config.yaml
n_mels: 80
input: "mfcc"
norm: "batchnorm"
channel_attention: "eca"
beta2: 0.99
eps: 1e-08
epochs: 7.8
lr_schedule: "cosine"
final_lr_fraction: 0.01
weight_decay: 0.4
Rows from block 2, named by matrix and row number. Each number is 500 + 25 x the weight over its row's rms, rounded and kept within 0 to 999. All counts start at 0. Numbers have three digits each. After the name is the row's rms in percent of the matrix's.
# conv: width-5 conv, stride 2 (model.blocks.2.conv.weight, 192x160x5), inputs 26-38, a 5 kernel for each
conv.38 099:508515523524528512509516514517505496450505523496493470482477498491475485498470522486478481503489471496518498514515502493514507527529516484503508516504480479478499511532536531546536505471501550550
conv.39 096:484505535502471502522537504468520532497475494471521565556515533531478503501525490480532479524538487488499498505490500493476530527473462506510509473489451474523508509451529528498471532504472464503
conv.40 096:506555579567513501535560549505496504502508508498469477484476503516534519518527520526470514497514529519512501498478461490470484560571511543545531514501519512480472468448481528546514519500505494498
conv.41 098:513474483510505521481480517495477524494462511475510485471490502507460466491511482501488501494521492490491498497495496506537527455529504492486499512505485459455479519524494433500500546530451532520
conv.42 096:490490503523515497499504513509496470450455471527523482461483453460483470469470489503508501465447471468455503514529541526493472492481512494495502526510520502501496497507498479498523483451438454497
conv.43 104:482478492479482486490487479485492500487497498521534511477505485501514514524475475484483464468493493500499491488497503482441451452440471467476488490481477466482497557478481471467472495494505516520
conv.44 101:501516515517491490506505506480506463488513491506481495499519477469491502524506500482504494486475502501511487479480488490469499522527504504513491474487464430495486485485476500509497509506533512514
conv.45 106:502512505502514497495500503518496479501519526471480460484465498477470459469504494463439462488477486484491515506494469501447441415408441498494464456476488502515525527505480486465479465471527532522
conv.46 110:478477490494491484479491496494523524467434455517515478484484505503491495485472472519537493506498467468476481493498525510494479479475491477479477506513517490473464495506511490482484506436388442501
conv.47 095:473486533541514470487530532509508508489449476504516451461476493487505507522474504510494500495479485475490499507520514500508481496492510468496553548512480507507480483484469491517526518462436460517
conv.48 101:501492494513511504498496508511492470440461463502501494492484482488489494475486484509513512485469467457456501507520554538497475493490494495492487521512506492497497492495489474488506472421428446477
conv.49 099:474502526520511481505528518507489491482492492457445487537495498470441436472504508477489473502494464456483512507497486495479498521523532480517503488497476481469514512465492523545516485484503514505
conv.50 100:491504535543514494496523532517522521489445485474444448463476505510473477460455486490499484505520482475462477494520508517458479529497495470475480518530522461424432465500514540545509503482440467505
conv.51 103:524508491519513534512501514506493459495533495557531480496515458480532534495480530543514504477474549559504518507473469492553476535570518559535502507526514545501460451500490487492487456504554523460
conv.52 099:518573594569510517573587551498512520488479500446444462473464502492522522544481478511475510510499501504525500496497501502478506514532521517525540536505493529472463453461533539531514521494462482522
conv.53 101:467490519507493487495526520490529495463528492528468455502502516472486490503493482499507517527483501511502513506492472498554518499549515493514507473503502513494512469480456500505475516443543533465
conv.54 102:480477481475500497488485480488492506505510511488472475499508499468443467493490444447471512512507482494507509500474457504526497481478514499477459431478468475482509496504500506491506510508530547516
conv.55 096:505481443461495502487464484504514469496533514519479488512531493477494504495500517506501495500475507520502517506470457489545472495513512532513485472490471492494511487498474481491510462489581577465
conv.56 099:484508542544491481497532523495509521523503498510482480491507525560559513499508516522482510529552549506490456465485494499507517532505473472491535517494528476446433493492491486505497544516483470498
conv.57 101:491498500501504505511501499482489482490504486482520550558533466450451476500482492483482475479477475495501510507491476474497492518545543509504491467471476497525523514480517525537532479499509496519
conv.58 097:464485518514490484502531512486515530506469459461506572588551526517469491504526500490539490524525484481495501505496499499479515533501494501497514490488461465514527521434493524497467529504475459489
conv.59 104:503483496492467514484505492486488515513473481474481505524547546565506479495571540497498523528564506449481475467491506506514539527459451480469502500496515418433480538495470468480480523514478479496
conv.60 093:524491453464474514488475483495498477506499507485459455505528503493490473470498504490471492490490495486477501498482478499480464447473476531505481454488470470464499507512479464472507442480525535494
conv.61 098:487493518524495486491503512486507516499461513499509496484505491485457483503471472494509491481487468494494497505499497501497478461519507483498504499473506478486501519496474455503495531524442529521
conv.62 099:501477485477491500485469466486497494494509511524512499467512502512518516519461464475474464489495503506500487493499507494457457458454480474474481491500474434467483544516513490482483498486510517503
conv.63 097:521486475495504512479469481509477490545544512539499475477500494533605554509511528533511498483516574557507498487479477490472484536535515506477468497501557552488451462509501494463489498544531492478
conv.64 105:487473458460474484478470473476463452508494506478462500530535472467472475497493501455461504458470473477490499502458456512452457457468481503472447436475469484509537535496489483509514435518550543501
conv.65 099:499497515511497496498507507499488473471508498508503495485497471452466470491498495482488494463464486492474510509495491481498479476510505510514509485459537473499495500501468469495505492474521531504
conv.66 099:479484485489488493486472482493504482478460486540516506513519485507509506509466493524503487468487483480492461492507511506460468493494511455457461491502558513483459525487511511516506465466454475526
conv.67 104:486513517511511495517523507492499496484494483446499531534511472460461461460485488475498467490490477482471501503492488491457500530533531498504495483488473487506488486463544563556543492499507483500
conv.68 097:490494528539513490494528527512512486463428481479467461474472453456456461469454499487477481473463453449462489514520513507476465508500505476483508518508508488486495494494505516531522487460424479527
conv.69 098:496489505514510492486501510509489472416429484481475486504496489487454460462482511489492482484475441435449493512518518517471475510488489474479480508511509480493524552487496497521504463434435482526
conv.70 097:523493442474493520495466481488504481489540523519482494520536470486511523488505532535499480484480522548506515509479476489561482522575549544528489487489465483467490485530496482494520488506568552471
conv.71 101:493483508518506488479492498504478508529514503539511499459497507546581534518499511530512532492526549524515481483494507508464508554543508477475513517507548538482424426498498508471492514532490488510
conv.72 098:501531540530515511538536517495481481485506495484493499493489460438475472458496495480462465463471489499480513506496482488477502512525538520515509488473497497512482469473516527515521484479505505524
conv.73 103:492490529524498493495521510496492504500503519532510504493505509527543531527512518532523545497515526525534491506512513505494507549543536501507540517501544501459437429479486492501498518489471517530
conv.74 101:491488514526509503489509524512481465448448461507511478483492479484493486471477501514510512475456468464440502509528541528484465502488501494483511534512510506508496512491492496512520462421421459477
conv.75 102:483462460472473497473469483485502511526494481503512507535552508531512498487514508496515536507529519486480499470445462498516493488474459504457447447494493509496481503512490488499497527530502438443
conv.76 100:493486463459485492481473480495479469482510512502448462491518493473464458484490488476443492494477470470487503498471451494493468458471504507495462437465478464484519511509477490491520466474549560527
conv.77 098:492488521525513503493505515502467516541499534514512483478491494511520508504500472499506497491518524523523509505498497503550526468502545502502534531482504492485481534507496452493501514553489518523
conv.78 103:495498527541525503498521525522513528486445475475462465460473516526495482473454494488509509516517487473465489502522514520465474533509510479484500521522523485468468485493505541551533501489463485526
conv.79 096:489518557535512498522550542509528534516490473451470503523512537536511507501508477476500487537540517495481498488473481498475497531509511502490502505494484457491497492453497551547510527507484456471
conv.80 097:496494522525511495495513522516494505431420495487464470495490501508479473474465512509498489491485463455467498513528522513479474520494485484482494523523525492478510534485502518530506493445423486530
conv.81 103:492488516539511484479507529514497513499466466493485471505507518526513508502482499501517526505512494467472493498508520521485480517499498476474500531522547499480480509483490507522511496487435447478
conv.82 101:491485515515495500487511508490507522464514501500504475489499493475472486500476472497491493501485489508485503505495493490518486481529504500498504493482481465466495497513453471510498549494494537506
conv.83 101:479467463464503485483469471494460494527509495477475488510531482452451480497505461458507509490490473483499523494455482519466477477483522507470436442485479502507507498487487500505518496546552521483
conv.84 101:513538546539516516530533525507518508477468505474456469465475500498496510503452495483502497511506484503508485497509498500473502536533512482490491509507503462445433443520551574563527502493464495547
conv.85 103:491482494499497494487488501502523526463427444512505476490496514505488485476480473512532509509499464464465490499504530524498486485479497488484484512509523482479480506502512484481487510435392435497
conv.86 096:496513522517499507521527521481496496496504483454473521531512470468470492507482478481484491482491483513515513504486470473484498517558541515516510481481470462490511502455506541546524486523510503511
conv.87 089:563535490498490553522480489481512494511518513493505484470487478502504501502441470499509497494522518507504510478500509519474495495487503553496486510505475490521475475493520492472493490507496500525
conv.88 105:480484498506482483478495495491485502519494477536496461479522529580555498473539541522483523515555543481466462469487501515471512530501445466474504501510565511449420493483477471475479514523491477503
conv.89 097:502489490501499518493497493504489517527515467566545510545562498538546514489515520529499510501546555502470512486462472501509495528507449530504475487520562571498456514511494493499498536542508451454
conv.90 100:508526533467470521532540465463526515465493521516551550522468544518500520522534485507527523532517485496522511502503512505520532536460505515506513497501489536537527507497514516462467507454477501539
conv.91 097:473484509519501491499520515489515524505496475473529569587538508509491507503483482473494477516517497502497493502489488490475487520509498487489496487479453482526533520454502533536508534508495465474
conv.92 103:483482516518498472476508502505492512529511505519489485475498532575572518497526526526489525518549553514489467466478500508478522549524481471473519514509540493460427467494485480475492518513499494500
conv.93 097:489476482499494493483480496496516493463438453512497506517522490505495489460467492515533486491489487467452485493502527518479456476474479478472462506507547488493494529503496473490494474413431443482
conv.94 098:507496503478478506493494466475479486483492503519504505517530493513512520517486493495491490477491492498498482497507516517466485499485499466479486489503526477471475552503509507504477461469472495506
conv.95 104:488493515512493487489501494492502508506508517524522523488472522535550530517520515538521547509520535526530498507513519505503527568572537497506530518502507475451455433487493493481488520484482520531
conv.96 096:491466479491474501483488483484482518511484468494513542559573526557517484490560550485484508511554516460470484481490504504490525544469440497473499492494531448438486543489477495493479548519464453475
conv.97 102:497511496486508485507492489501529435534509474504442481493501477477488491512512509487497510495497507486507491488483484508463508539498501516510463487494468452488478470473489512495499427512547488497
conv.98 101:495475469507496476468471501512500505529497487519499471473511500537559511496465507533496518484509531502480471483494505507440452492492472476454497514505537544488461482496479462455495513525484454494
conv.99 097:485492534528512479480526524513500514469460483483489475496495502504509514489472503531522517501483472478463497503520522519484484504498494472473503526529505490480490495485492519521504505442443462471
conv.100 096:513486495492493504489482470481481486506523530514504499485513488509533546539500495515499492472504523537535500506511509487483477524527542493489505511489470449470507535508515511504500472513511537519
conv.101 095:493529541517494506529536518486479475469487501449483499505485475432441465503481485472494477489476455475503514512488478495506519515494520504522502472480462494533526503479525528521499462463513500503
conv.102 101:513527518508478505514509497467485471508502494493464491490516478474498509527508495488501496483491507501515501483481484493464509522518493517518479473486473451492468493480496514509485490526520500519
conv.103 103:458480536559521474487540552525502506514497467470478451469486492499512503509456471494506509491503508499496487499497484480440431464515553483492520505491506526501482483439443505570566515518493476469
conv.104 096:506516527490489524531532484485507509475483485564566557542483505518481479467525533491498469498521484477468505507497502513488513541475489506498507495515547541533528522496513525487488497466489493525
conv.105 105:512533539542525498514524531522520525473460492485468449471468498492464483494450486486492480508506459473499489495493492493505503495483482480506509519506473467448473495545551538528504528506460512525
conv.106 097:505521503504498498518500498482447468527532513518479472472494486491494497500537499458467475481504509503498513493482474498501533545528517545556531501509462464487478474488495509512522465556575545507
conv.107 101:488494530524502487493523519503499479423437478481461456486488477472457462457470495490487484481476455441434496513511507511471465512486485478481496520506502492485505513493501511532515483443449480503
conv.108 100:499493516535524505499508523506461509548494484518517497475492469490502459485488463474470496473491519472485512508500499509528497448487511503498523530476550513497489518503501470500509509526517484499
conv.109 098:503498498496495493492499489496502476455442461493472481510499482491472475454471487501507496472476462458443481501513520522475470493478482478479467503507520477488505536503500499505489453442439460480
conv.110 100:532526497493512542540488488507447451468534520567570526477501473485531533490495486565546501477473524542490501491516503491488506500536541523504510513526554585555504496498501487478511451487498536505
conv.111 103:481504532529491475495524514494517532514487498505473487510520538555542507502501504505489517531541524487496457473494506498496512528500484477496525508495531479436440492496491499511507543508458469495
conv.112 097:498491491477467496488484475468503495497476495523534518511517501509507513531484487492492486483490489497505471497504505490441463450454482460476480476466519487499489565486499477496479488493476484523
conv.113 100:529536537524497512527523512483516536546525485530476473490482510505515494486466407473498514515535528504484505483486509535493504486506503536517520498499546536523471479472499507504481526521503473468
conv.114 101:500517481472501501525497487501502459552501477492443480486491472486487478491505517489507525482506513484503504481467497530501531528488535523513468490510493479460451474471511511485498411558552466506
conv.115 095:509552554529488513555548520474495506499490478461478515517492477486489512503491486483502498489504496515494522507476467496485505526543541532526518495502490490516504494450516539535494501512474469481
conv.116 102:510510518517501505508511511495476468504494485516487489490502446455483497519499488481495499463465501494502512496488489500491508495512512521511501477478509483486464500490493500504500493525514499507
conv.117 096:490536551527497493535543520487510493483474509486451464476460492478482461470507506483484495497494490477496508516504487512481483516529534532550536518521533502467474455438490525514490484446468502534
conv.118 096:504462452447474501475468470501504500526499484439451461511540509504487470462513492503507517510516502480472492459460483508503483482465478509466453442492470486469454479508479483484503504554529463453
conv.119 098:484505530531511494510537536503510516512518480442470527551522515522518519507499480474492483518532528512489499488474475475464488529516511500487496492490484449484509508451502542545526521514513469491
conv.120 102:464480495509512475486499500492519518498495480488513531560531482460441465507452450451472487511498474472499479490482475478489485504515508465481479475484476482518531533500519535541529532508499496506
conv.121 097:481483528531513479482531530517497505492469477488501463483482520521516501494513527521501510509503498469463501512521523508494503536510496472485548530516495500480479483471474503514510500469435455496
conv.122 103:493500488488492495502502500515512507514509499495482455494524496487499497505511467486501533507503516504493514497468476507463461440443453506481446457494530546511519515495481481473497508505515493474
conv.123 099:513532527508508509530522509497520458529527478487452487499479485504513504493523518502518534488507537517500505478457485529483492547539502537526489501526502470500480454463509518489446463500524485488
conv.124 101:497512537535511503507532529512491473450437471480461455476479466477479485456469495511497485466470455456442498516534522519469469510503503483496504534523499505485490492494501521531516481457436481495
conv.125 102:492487502501494486487495503487502484483486493492487491485496476468481470484471471503492477471468493483480499498487493496475451435486506494493492483463511477490491518498462453489507496489515529526
conv.126 101:521528522479487534537524470472516496434477533540570549515467503490502531512483499513535502509471480525516501500508503503515499505465516503503506489500521554543519504515522506478494489444457525522
conv.127 096:494494506525527489491497517515507519526492484509519507469464484481495478496446447487513511482489497484516483474488518519519485437471516480468509529506510503514504476526517482483500514521501464488
conv.128 108:484487508513499482487504509500530519456428444505496469474496499495481453443457486504512485505486472439423481496505523519481469493482495481477493514503522480490478503501498490509511506426420443504
conv.129 098:503492499478490496494485472479477475495513527528507507483505500508516528526484469479462444480497498514512498496506504485448467473461489476479498495493474446472496558506523499494496488492512532513