From a checkpoint of a small multi-label audio tagger: adamw at rate 0.0049.
Rows from block 4 of a small multi-label audio tagger, named by matrix and row number. Each number is 500 + 40 x the weight over its row's rms, rounded and kept within 0 to 999. All counts start at 0. Numbers have three digits each.
After each channel's rows are labels from the 100 clips, of 14976, where the channel reaches its highest value: "top examples" is what is common among them. Only what is clearly more common there than usual is listed. The data: read English sentences (LibriTTS-R).
# conv: width-5 conv, stride 2 (model.blocks.4.conv.weight, 240x192x5, each kernel summed), inputs 0-95

conv.148:611538449542493491424539424494491539414502494469506477580464485441487486531467470496529454498590509514487487492518461533521510532502595526508506500507569446483517547580476538463517463576534430431501496440499499472549482456576589553479471510476478483515503497449466489490466493457466491510
top examples: voice: female; the word "she"

conv.118:555514493510484508515509531534510558505502511495505499505483501541513490508473533522580521501480574584495500547502541501616518486517439513512496499502499415582501462477472621450493509573509498542512506466548549502593599424512563514483575549549440523510570502488492500537520492600568502514
top examples: the word "she"; voice: female; the word "her"; text has "said"

conv.34:483521515551471504542560556493494508509527500542573530533516503483522540550499492499464504517474573564468541527510541568489485592457472560650501525498563495611582498467476526494501474490540518528512495520578520555456536522524439545514537577515527494524474523491483514653481514521583523483
top examples: the word "you"; the word "he"

conv.162:519474512500557558525487554526531503533551543532513528513479517537531510485510498565533483537520532548532495581581533543534551512545618527543512547494505524559514581585522568528537535542487491493532548494547570493551539507470548503520560524535499519581529552517471541551500536532553541548
top examples: the word "said"; the word "he"

conv.197:544521487520504523509506514545531555550484532500477493503487519562514490520495559541595513511494543548514503537502529498606534491540445497494473492513479414537481456462469569448517511570506529527527526473520541491609554406522574500501530525557448526497578487510511511501543501578540515543
top examples: voice: female; the word "she"; the word "her"

conv.130:487501506541476507556518525581509512640486506505483498522501513632505545541510612506487494510479495502475531495517548527498502497503449498488512502500500480486494452431473472497500501504482584535501517510495500509489509478514480528508520488537486519489486492542524509482605501554528505504
top examples: the word "i"; the word "you"

conv.126:607486467470477521504484553519533581473491512503474512491503540519510535480512512536592497511463530556496543538578545521615500506552483475485570507501516483522483447530461595486512503578482522518518532499512539526601571482559586507497510502571536492566549499541570511491507508528495523503
top examples: voice: female; the word "she"

conv.55:530436490482544570470481492501560472542601564553493551494511534507566535462515469566500473568481490518536509559559475550504570529530515503534494580518517475511499536515505534483572530514450501450550564496517546523528513452475528508537571506519483514530506595498462554535489565522517559573
top examples: the word "said"

conv.13:560572466551474505447554474479505510484466502475507464559488536475477492543509450523632511488599558542496514518551468508572503498502547542502496475538517489525510515561481527497493489575561497477502510488510527470590518508577612527497489553472452502505573461468502494496458489502502489504
top examples: the word "as"

conv.30:434460561497482497574458552540495500588481493487431485464495524569486518491492565496426475493445477484524482486521540507440495438479461476454492483519449491466433453437484437483487538455444555549486497522466491483435463481446425464493471480514482530514449487550528500473543493496493491494
top examples: the word "i"

conv.56:504529523554509513544552555504516522532527522545546536529521528505538536550521514523505510522492595583499550562514544547528501560522457562601517521511548481626554505492481560487517510530536537542519518535589554567516568504535485547521537583529503511535506525509498525620505525546615535500
top examples: the word "you"; the word "she"

conv.198:587461488428497538442457470519525610508450518471471468455481478539487478446507523547558542496473505508592513527482458481534505541483440486493526457468501408488477437502477519408506551496494497482513551415534519481538495454563556507505476523530506467459524456483590515510509489528517513522
top examples: the word "said"

conv.38:505500530502505472560468559503459505482463449478479487454462556478475531480480493457462480454458451473495520465568538470465436450478531443415538465603487532486482554556523486488443491440491528586443475591463476484460509508458441479467477428517501583523485469525521468442506456466508462436
top examples: the word "you"

conv.62:626522491468512477449491462500483529488443484463516468518473535500454486461476473500465449467561469501545496514486455480457482496476559486494531452547534432507519514641507493467483517504563447477478495541427493475465477456549524515469448468445452514547434441462450476477457473484483479485
top examples: the word "was"; the word "he"; the word "she"

conv.23:513545503570486522556541547554518526569522530537522527522505551581541536550501586518543516530491541551452534520528566535545527506525474515518503529534506476556520515467476552482520483533531543546520517542538520527542557475524519530512567527574504549522536522547515525536564523565573533521
top examples: the word "you"; the word "i"; the word "she"

conv.80:491439442409488468443437455448487523399466472470454477430531473434472483418497464484470498482449513545489479521522464460509467507501512461532491464481462528539479450471479534528492506536428484421505476477496504525491502575461502442499420531495536443511464481463523469544508481483480487462
top examples: the word "she"

conv.82:483548498529495448454551450478442479452445439446535443553436443465438450544454455451486505438550498473494462469456455530484436504475504533508490447461518477480526491484520477448435494506558449455431450467474470434464485468533505512429466489456471461448490445452479440472457452456476447440
top examples: the word "said"

conv.112:552508506527526510529549506493496544486502495536567521491524512498510604537518504488495543504455496494514611465527513553507488612513437491521561510514586537510584497478528485520501535480507621510501498489516488540493521542573488598513491496537575521479510500503578507521530499526530520490
top examples: the word "you"

conv.201:528521423557443529438528451487537474514537529528471526552466492502553456522468483522465450528546462449465441498501458520461519459449526507453470531483499455445471502531437459467534439505517429437521508465467511502485465429512506483513526450487468461485452529445450546426473519474481518515
top examples: the word "said"

conv.202:505610538607510512532571543484486515491521509547577530565471497491512461575482484487495493506569491458485506502478527545454493516487550535515508514475537477474561577519526461452499498492585496530485490537484481500460468475559514547494496501498465519564485519537524514506506522469529526492
top examples: the word "was"; the word "he"

conv.151:540498491525472578509507539475557515535573559565514551499509508516572535502509490547421448569488487496509513564555516540444554516479481486508519575489535457532516491511454523481555507493507499511545550473506540540445507447515474539542548486518469474521426579508511566518509567518518557553
top examples: the word "he"

conv.111:498541516556478513554556562503514522525517517535533524539508549499534507550516511528517515516504610609471519578539562546550495537500474569591503522523524493641538494475475567482512486538545510539517520554587583544521580493525503529510532601530495524547509517513497520601501516535609528493
top examples: voice: female; the word "she"; the word "her"

conv.178:531525449539504497466565472494499522487483490506537509517519490432505521563512484497472501503481516521519586505461502567503477613517420498585491499457619438539577460456449486466492495495530562464492501483509500560498501495616483602505436508487483472479477491460525494575501498461519508486
top examples: the word "you"

conv.12:533613533589508520512574530500508502529542529545517554590521508490571490593533463496528522539607508480460507477503523558515512521495557562506512543486548526462518562546515454520542474520581498511517526499498475528479490521591541541538494508483516501512519530533542542471472534423493545501
top examples: the word "not"; the word "is"

conv.203:588504560447558549495438538488521613502520529531496527473489477516513510444504490526544509523520468457583541513461500447511526544532499470456541516451519419432495529525518497411521553493503500538499546443516478505500473458556564516515518490558503462538509513554625530471493518500496538526
top examples: the word "said"

conv.174:524550508574513519534564550492503533501540514545565538539521516469533555553522480510491492525509557554519586531515536565506503597525485543602523534491576470580578510525464535487515513522553558531507508524565523566505545505564503585521523556539502498547495536510526522613485527521564533504
top examples: the word "you"

conv.75:517435473438559516452457470507493478514578537503528511473492545547523501421468499504485429533546471489569522514528442519466554560527595482545464546520536501491535582572527510525540559501447503431504511520514486481497475496487521516511543490529478518521487550511483512566511530496498510546
top examples: the word "said"

conv.22:493525490544443498547520522591499493629482502492471490531505536626504519552495621495533497502525501500429504480495548526526500465491477502476483492516483468488478473436455501495502459530492559515501500519494484507524516477514523507505521487562469544491513488558522501467616489552527497493
top examples: the word "i"; the word "my"

conv.122:554538410517420450409545415492457480478463471483486487575478430489496474540460454443516491479597485453452466437495448537503458488439540523500520488444542478451502486536452485479486458533558458424470447423452443489487480492573522523468475478438478439486498470419472480446494495475461481450
top examples: the word "said"

conv.167:518432454423505478444423467491470475518577504502491530461489576507537498389443464458471419515529458451547502463513421455465520495466546465467461530531497462481483536542484478499510509476452489458498463527485453519484477486460480480506527447502459516527454544484498503505505512480476488510
top examples: the word "said"

conv.216:509528520538508526538544555487527522516559532549582551535526528496546527533517494525509510538502575571494549544552533545526516563508511558579535550511539512607578541543495557525528502525545528531519521562573556550520568518519512551526557565528507508564500552535509531609502535546582537517
top examples: voice: female; the word "he"; the word "you"; the word "said"

conv.215:492454506450482462443472486451471480471516466515518520497498453445496501462470449465437523496498513489483475499497460529465457559449508528587510511444534521526525475453515504520476464487480461472480461423526492520443496546450453488493492523463524409493450519442463478554445498500481498447
top examples: the word "he"

conv.129:533519462516481494503509475518505550505481496509469517481526570471528552541526470501489501510493461464528565467545519536518476499450490455439517506577528461459479504542458446489518481477505570527515507522466484543487526489562473528517441436534515578453493486476572509434538505429500516491
top examples: the word "said"; the word "you"

conv.191:521500412486471454483488507571436524583481471437463450507452521580485480493420547431552464467514487464537501418491514486555497484468461467449454474485485425456470429503450524480470526514482540500453447496479425466558531428513531498458534451547451525526518471496522456474578469589463452492
top examples: the word "she"; the word "said"

conv.235:586455469399549478459467463549474558523493508459562468438497498568491498423460520471498528497489460467625553486473455448507543572535476446484531483522541472460566450553531496487494623467470542492489474499497478481517473498533508539486509465520511523490518478474551483526532491583467477531
top examples: the word "said"

conv.109:527580450551452481422548443467482510467499501494512492584470490469500433546464447479551485493625523485466451482471458511517489482459565542502467497456508448486511529535479487453491440547569425438486473469491474480505485459561556516487487519440435449514496483469480494477451503465471496495
top examples: the word "as"

conv.223:499505467488450491451459502443496427480541501509456541493532548444526500449489417484486444512580481493429483471513452486483497482443625510487476525508482561505451574578478479560525413524499468463514486468514490556500486571449503441529495504467497482545468532451482508510454519434483511489
top examples: the word "his"

conv.7:534587485574481481457564485449479495487495492493534498585510504460498485552504434478576497499640537500461498477520479523520491503466594556512508495481532545482537558556515475530501446541581478472492485486512476490524471563562574535506465546456495468515534484507510498489463496429470493494
top examples: the word "is"

conv.135:560441521418537507468457445461497503469464489478541457465494481478449553420534457512491514488523501527559565528543455477481507572521529508540562473557552543508556513562557489516490562485489538493487512483507522448514446597501513534496439534467580506450511475483501478546447482482481488505
top examples: the word "his"; the word "is"

conv.136:524598492590465514538557570501509513522527516517498531559497542502538494571512495505598525518569570524485498518562543538600489481495533556507501517513507475547488520558457561466507476555565496554498520505550515526561583466531547497521563537544486529530557500512530524519493512528561516494
top examples: the word "said"; the word "she"

conv.138:472528420526415475468513483508499499463472486485429487493482467472500430546479495489527502490453497513399454486465518523566472453474431468471447484455473434500435461436415531432489393530496461482480495469463494498528551401514520480493470452486472472488531480448455495459510495484465501476
top examples: the word "not"; the word "she"

conv.189:499535488522445448490520495496428496453452422453507456513428498460453487519433448425455471444512482480476485482524488541475404499421518502501509450536526452504502523513473497435427456492532492517420434500464476453445499460493470491421477467478462534496455460447480431486475445478503440405
top examples: the word "is"

conv.40:575448489458500481478503480456463560428515487502571495478466418461483594477487462462448482497488441446538600483532476508455490593504497468486608505477592556467575456549524500506480552456490527529467472441467480466456489538542488581468510441499579449465471512475517484482471498512477490494
top examples: the word "you"

conv.193:483532509534493439499532486498437504454442421453522449528442459464430472543449478454455497430521492482493493484474489553462400530467474521531500444487542468491531495459512467447417497487537485498427431484471480456439483466526477525417454492485489494473468446460485435500477446458486446408
top examples: the word "be"

conv.16:584500459503476502488499481522503517509480504480481493502526546487498592492538479504495469498511473529526591511607502538503506530467548490498556491606559546508500505607476507579508481507520580515514510504485518509512506555534508525511475490500536569516489494455516498487521490474518490500
top examples: the word "you"

conv.149:503493444487443475392516384446488458423469470472512487520511466442469515500510428496508516478540505503439486501490394495505468502450535517507532472501513567493517477516504493553481441526507491404498470450489518492504478586498513503488461518426537464450504484385478475484459481483461477463
top examples: the word "is"

conv.106:510499495508549568494496515521550479546573559552486542520495524535565505499519517563546514551527516517534477550558503523535569483548584514500479568509478517510481582566531536529552528525492477481549552507534557518559520492461552478535589511519482525546556572514477548514508549537509558567
top examples: the word "said"; the word "she"

conv.90:518492451492425479470520465495452526462457436469520471492462472481447553510458449452473500459463464456513522496533472529503424512429454463462555460526556419496529448504450520425433490477502514517438465445456486487460527436517471523445515440502487500450475465427501456473490461515515466427
top examples: the word "you"

conv.107:497527524551466460500559494493454513475486448498554487550480414475473511550459478448448511474527511478496533466469494574458440596449481560579529480444585502503568470462507468481451485488549523496457444420516459489430476535543461573463477524502544458469470480461518462530464476480489482439
top examples: the word "you"

conv.157:548581457569448468436558444495476474475465476474493490588496509458494486558476428471536504479633511492436485491511471552521462492440618549519512483524545511505503568590485504513497418547589488462489458480485492507508504524553536500480467513453466526523505481414472490467450489463475495454
top examples: the word "it"

conv.233:512449497465562567498467513517543481546590565544495536482482529551553514455505519554530491558485482509553483550559492514507581503553555491504486578516483501494493560556523524513560542511445490486536547522520538491551493465455542490525571485526478519542534580528486546522515551524507545575
top examples: the word "said"

conv.70:519538502554527493498559497491485523493513492518573523521541457474510577550515497476467519515505486478521627482461504544471485631523464506555533512459623491495592505465493459510489507474540593504495489456509474560465486542595481629512480506510511472459489508486539495549516506490511518485
top examples: the word "you"

conv.156:536555453559448463482483536495447524475494468467442483525459526424486501510435427449469429485586464474519493487536529569466469505439562501527489476513538454481460529567440520478473471506546501520464466479480467495473477492512495488472463468472463531581424494435493472502452478451453462480
top examples: the word "you"

conv.161:518491443483395460474519464519458537467455446450510460494476465488454527512467465450462487456469459472516528479507492534488437515408452463476522454502550430495521429476433514457454490472498532505464451436465471489457524472540467531451504443509476506451457457423511452474501462526514457445
top examples: the word "you"

conv.180:549537425597444507470545482492504500499528496490469496568472494478510484558475470493458426497570459473458472495546506590472511477451601519474520521507531529475474534588457540516505458511536433480492506436472502477474501488526500520491543439498448493529461534410473508456504503496487497507
top examples: the word "was"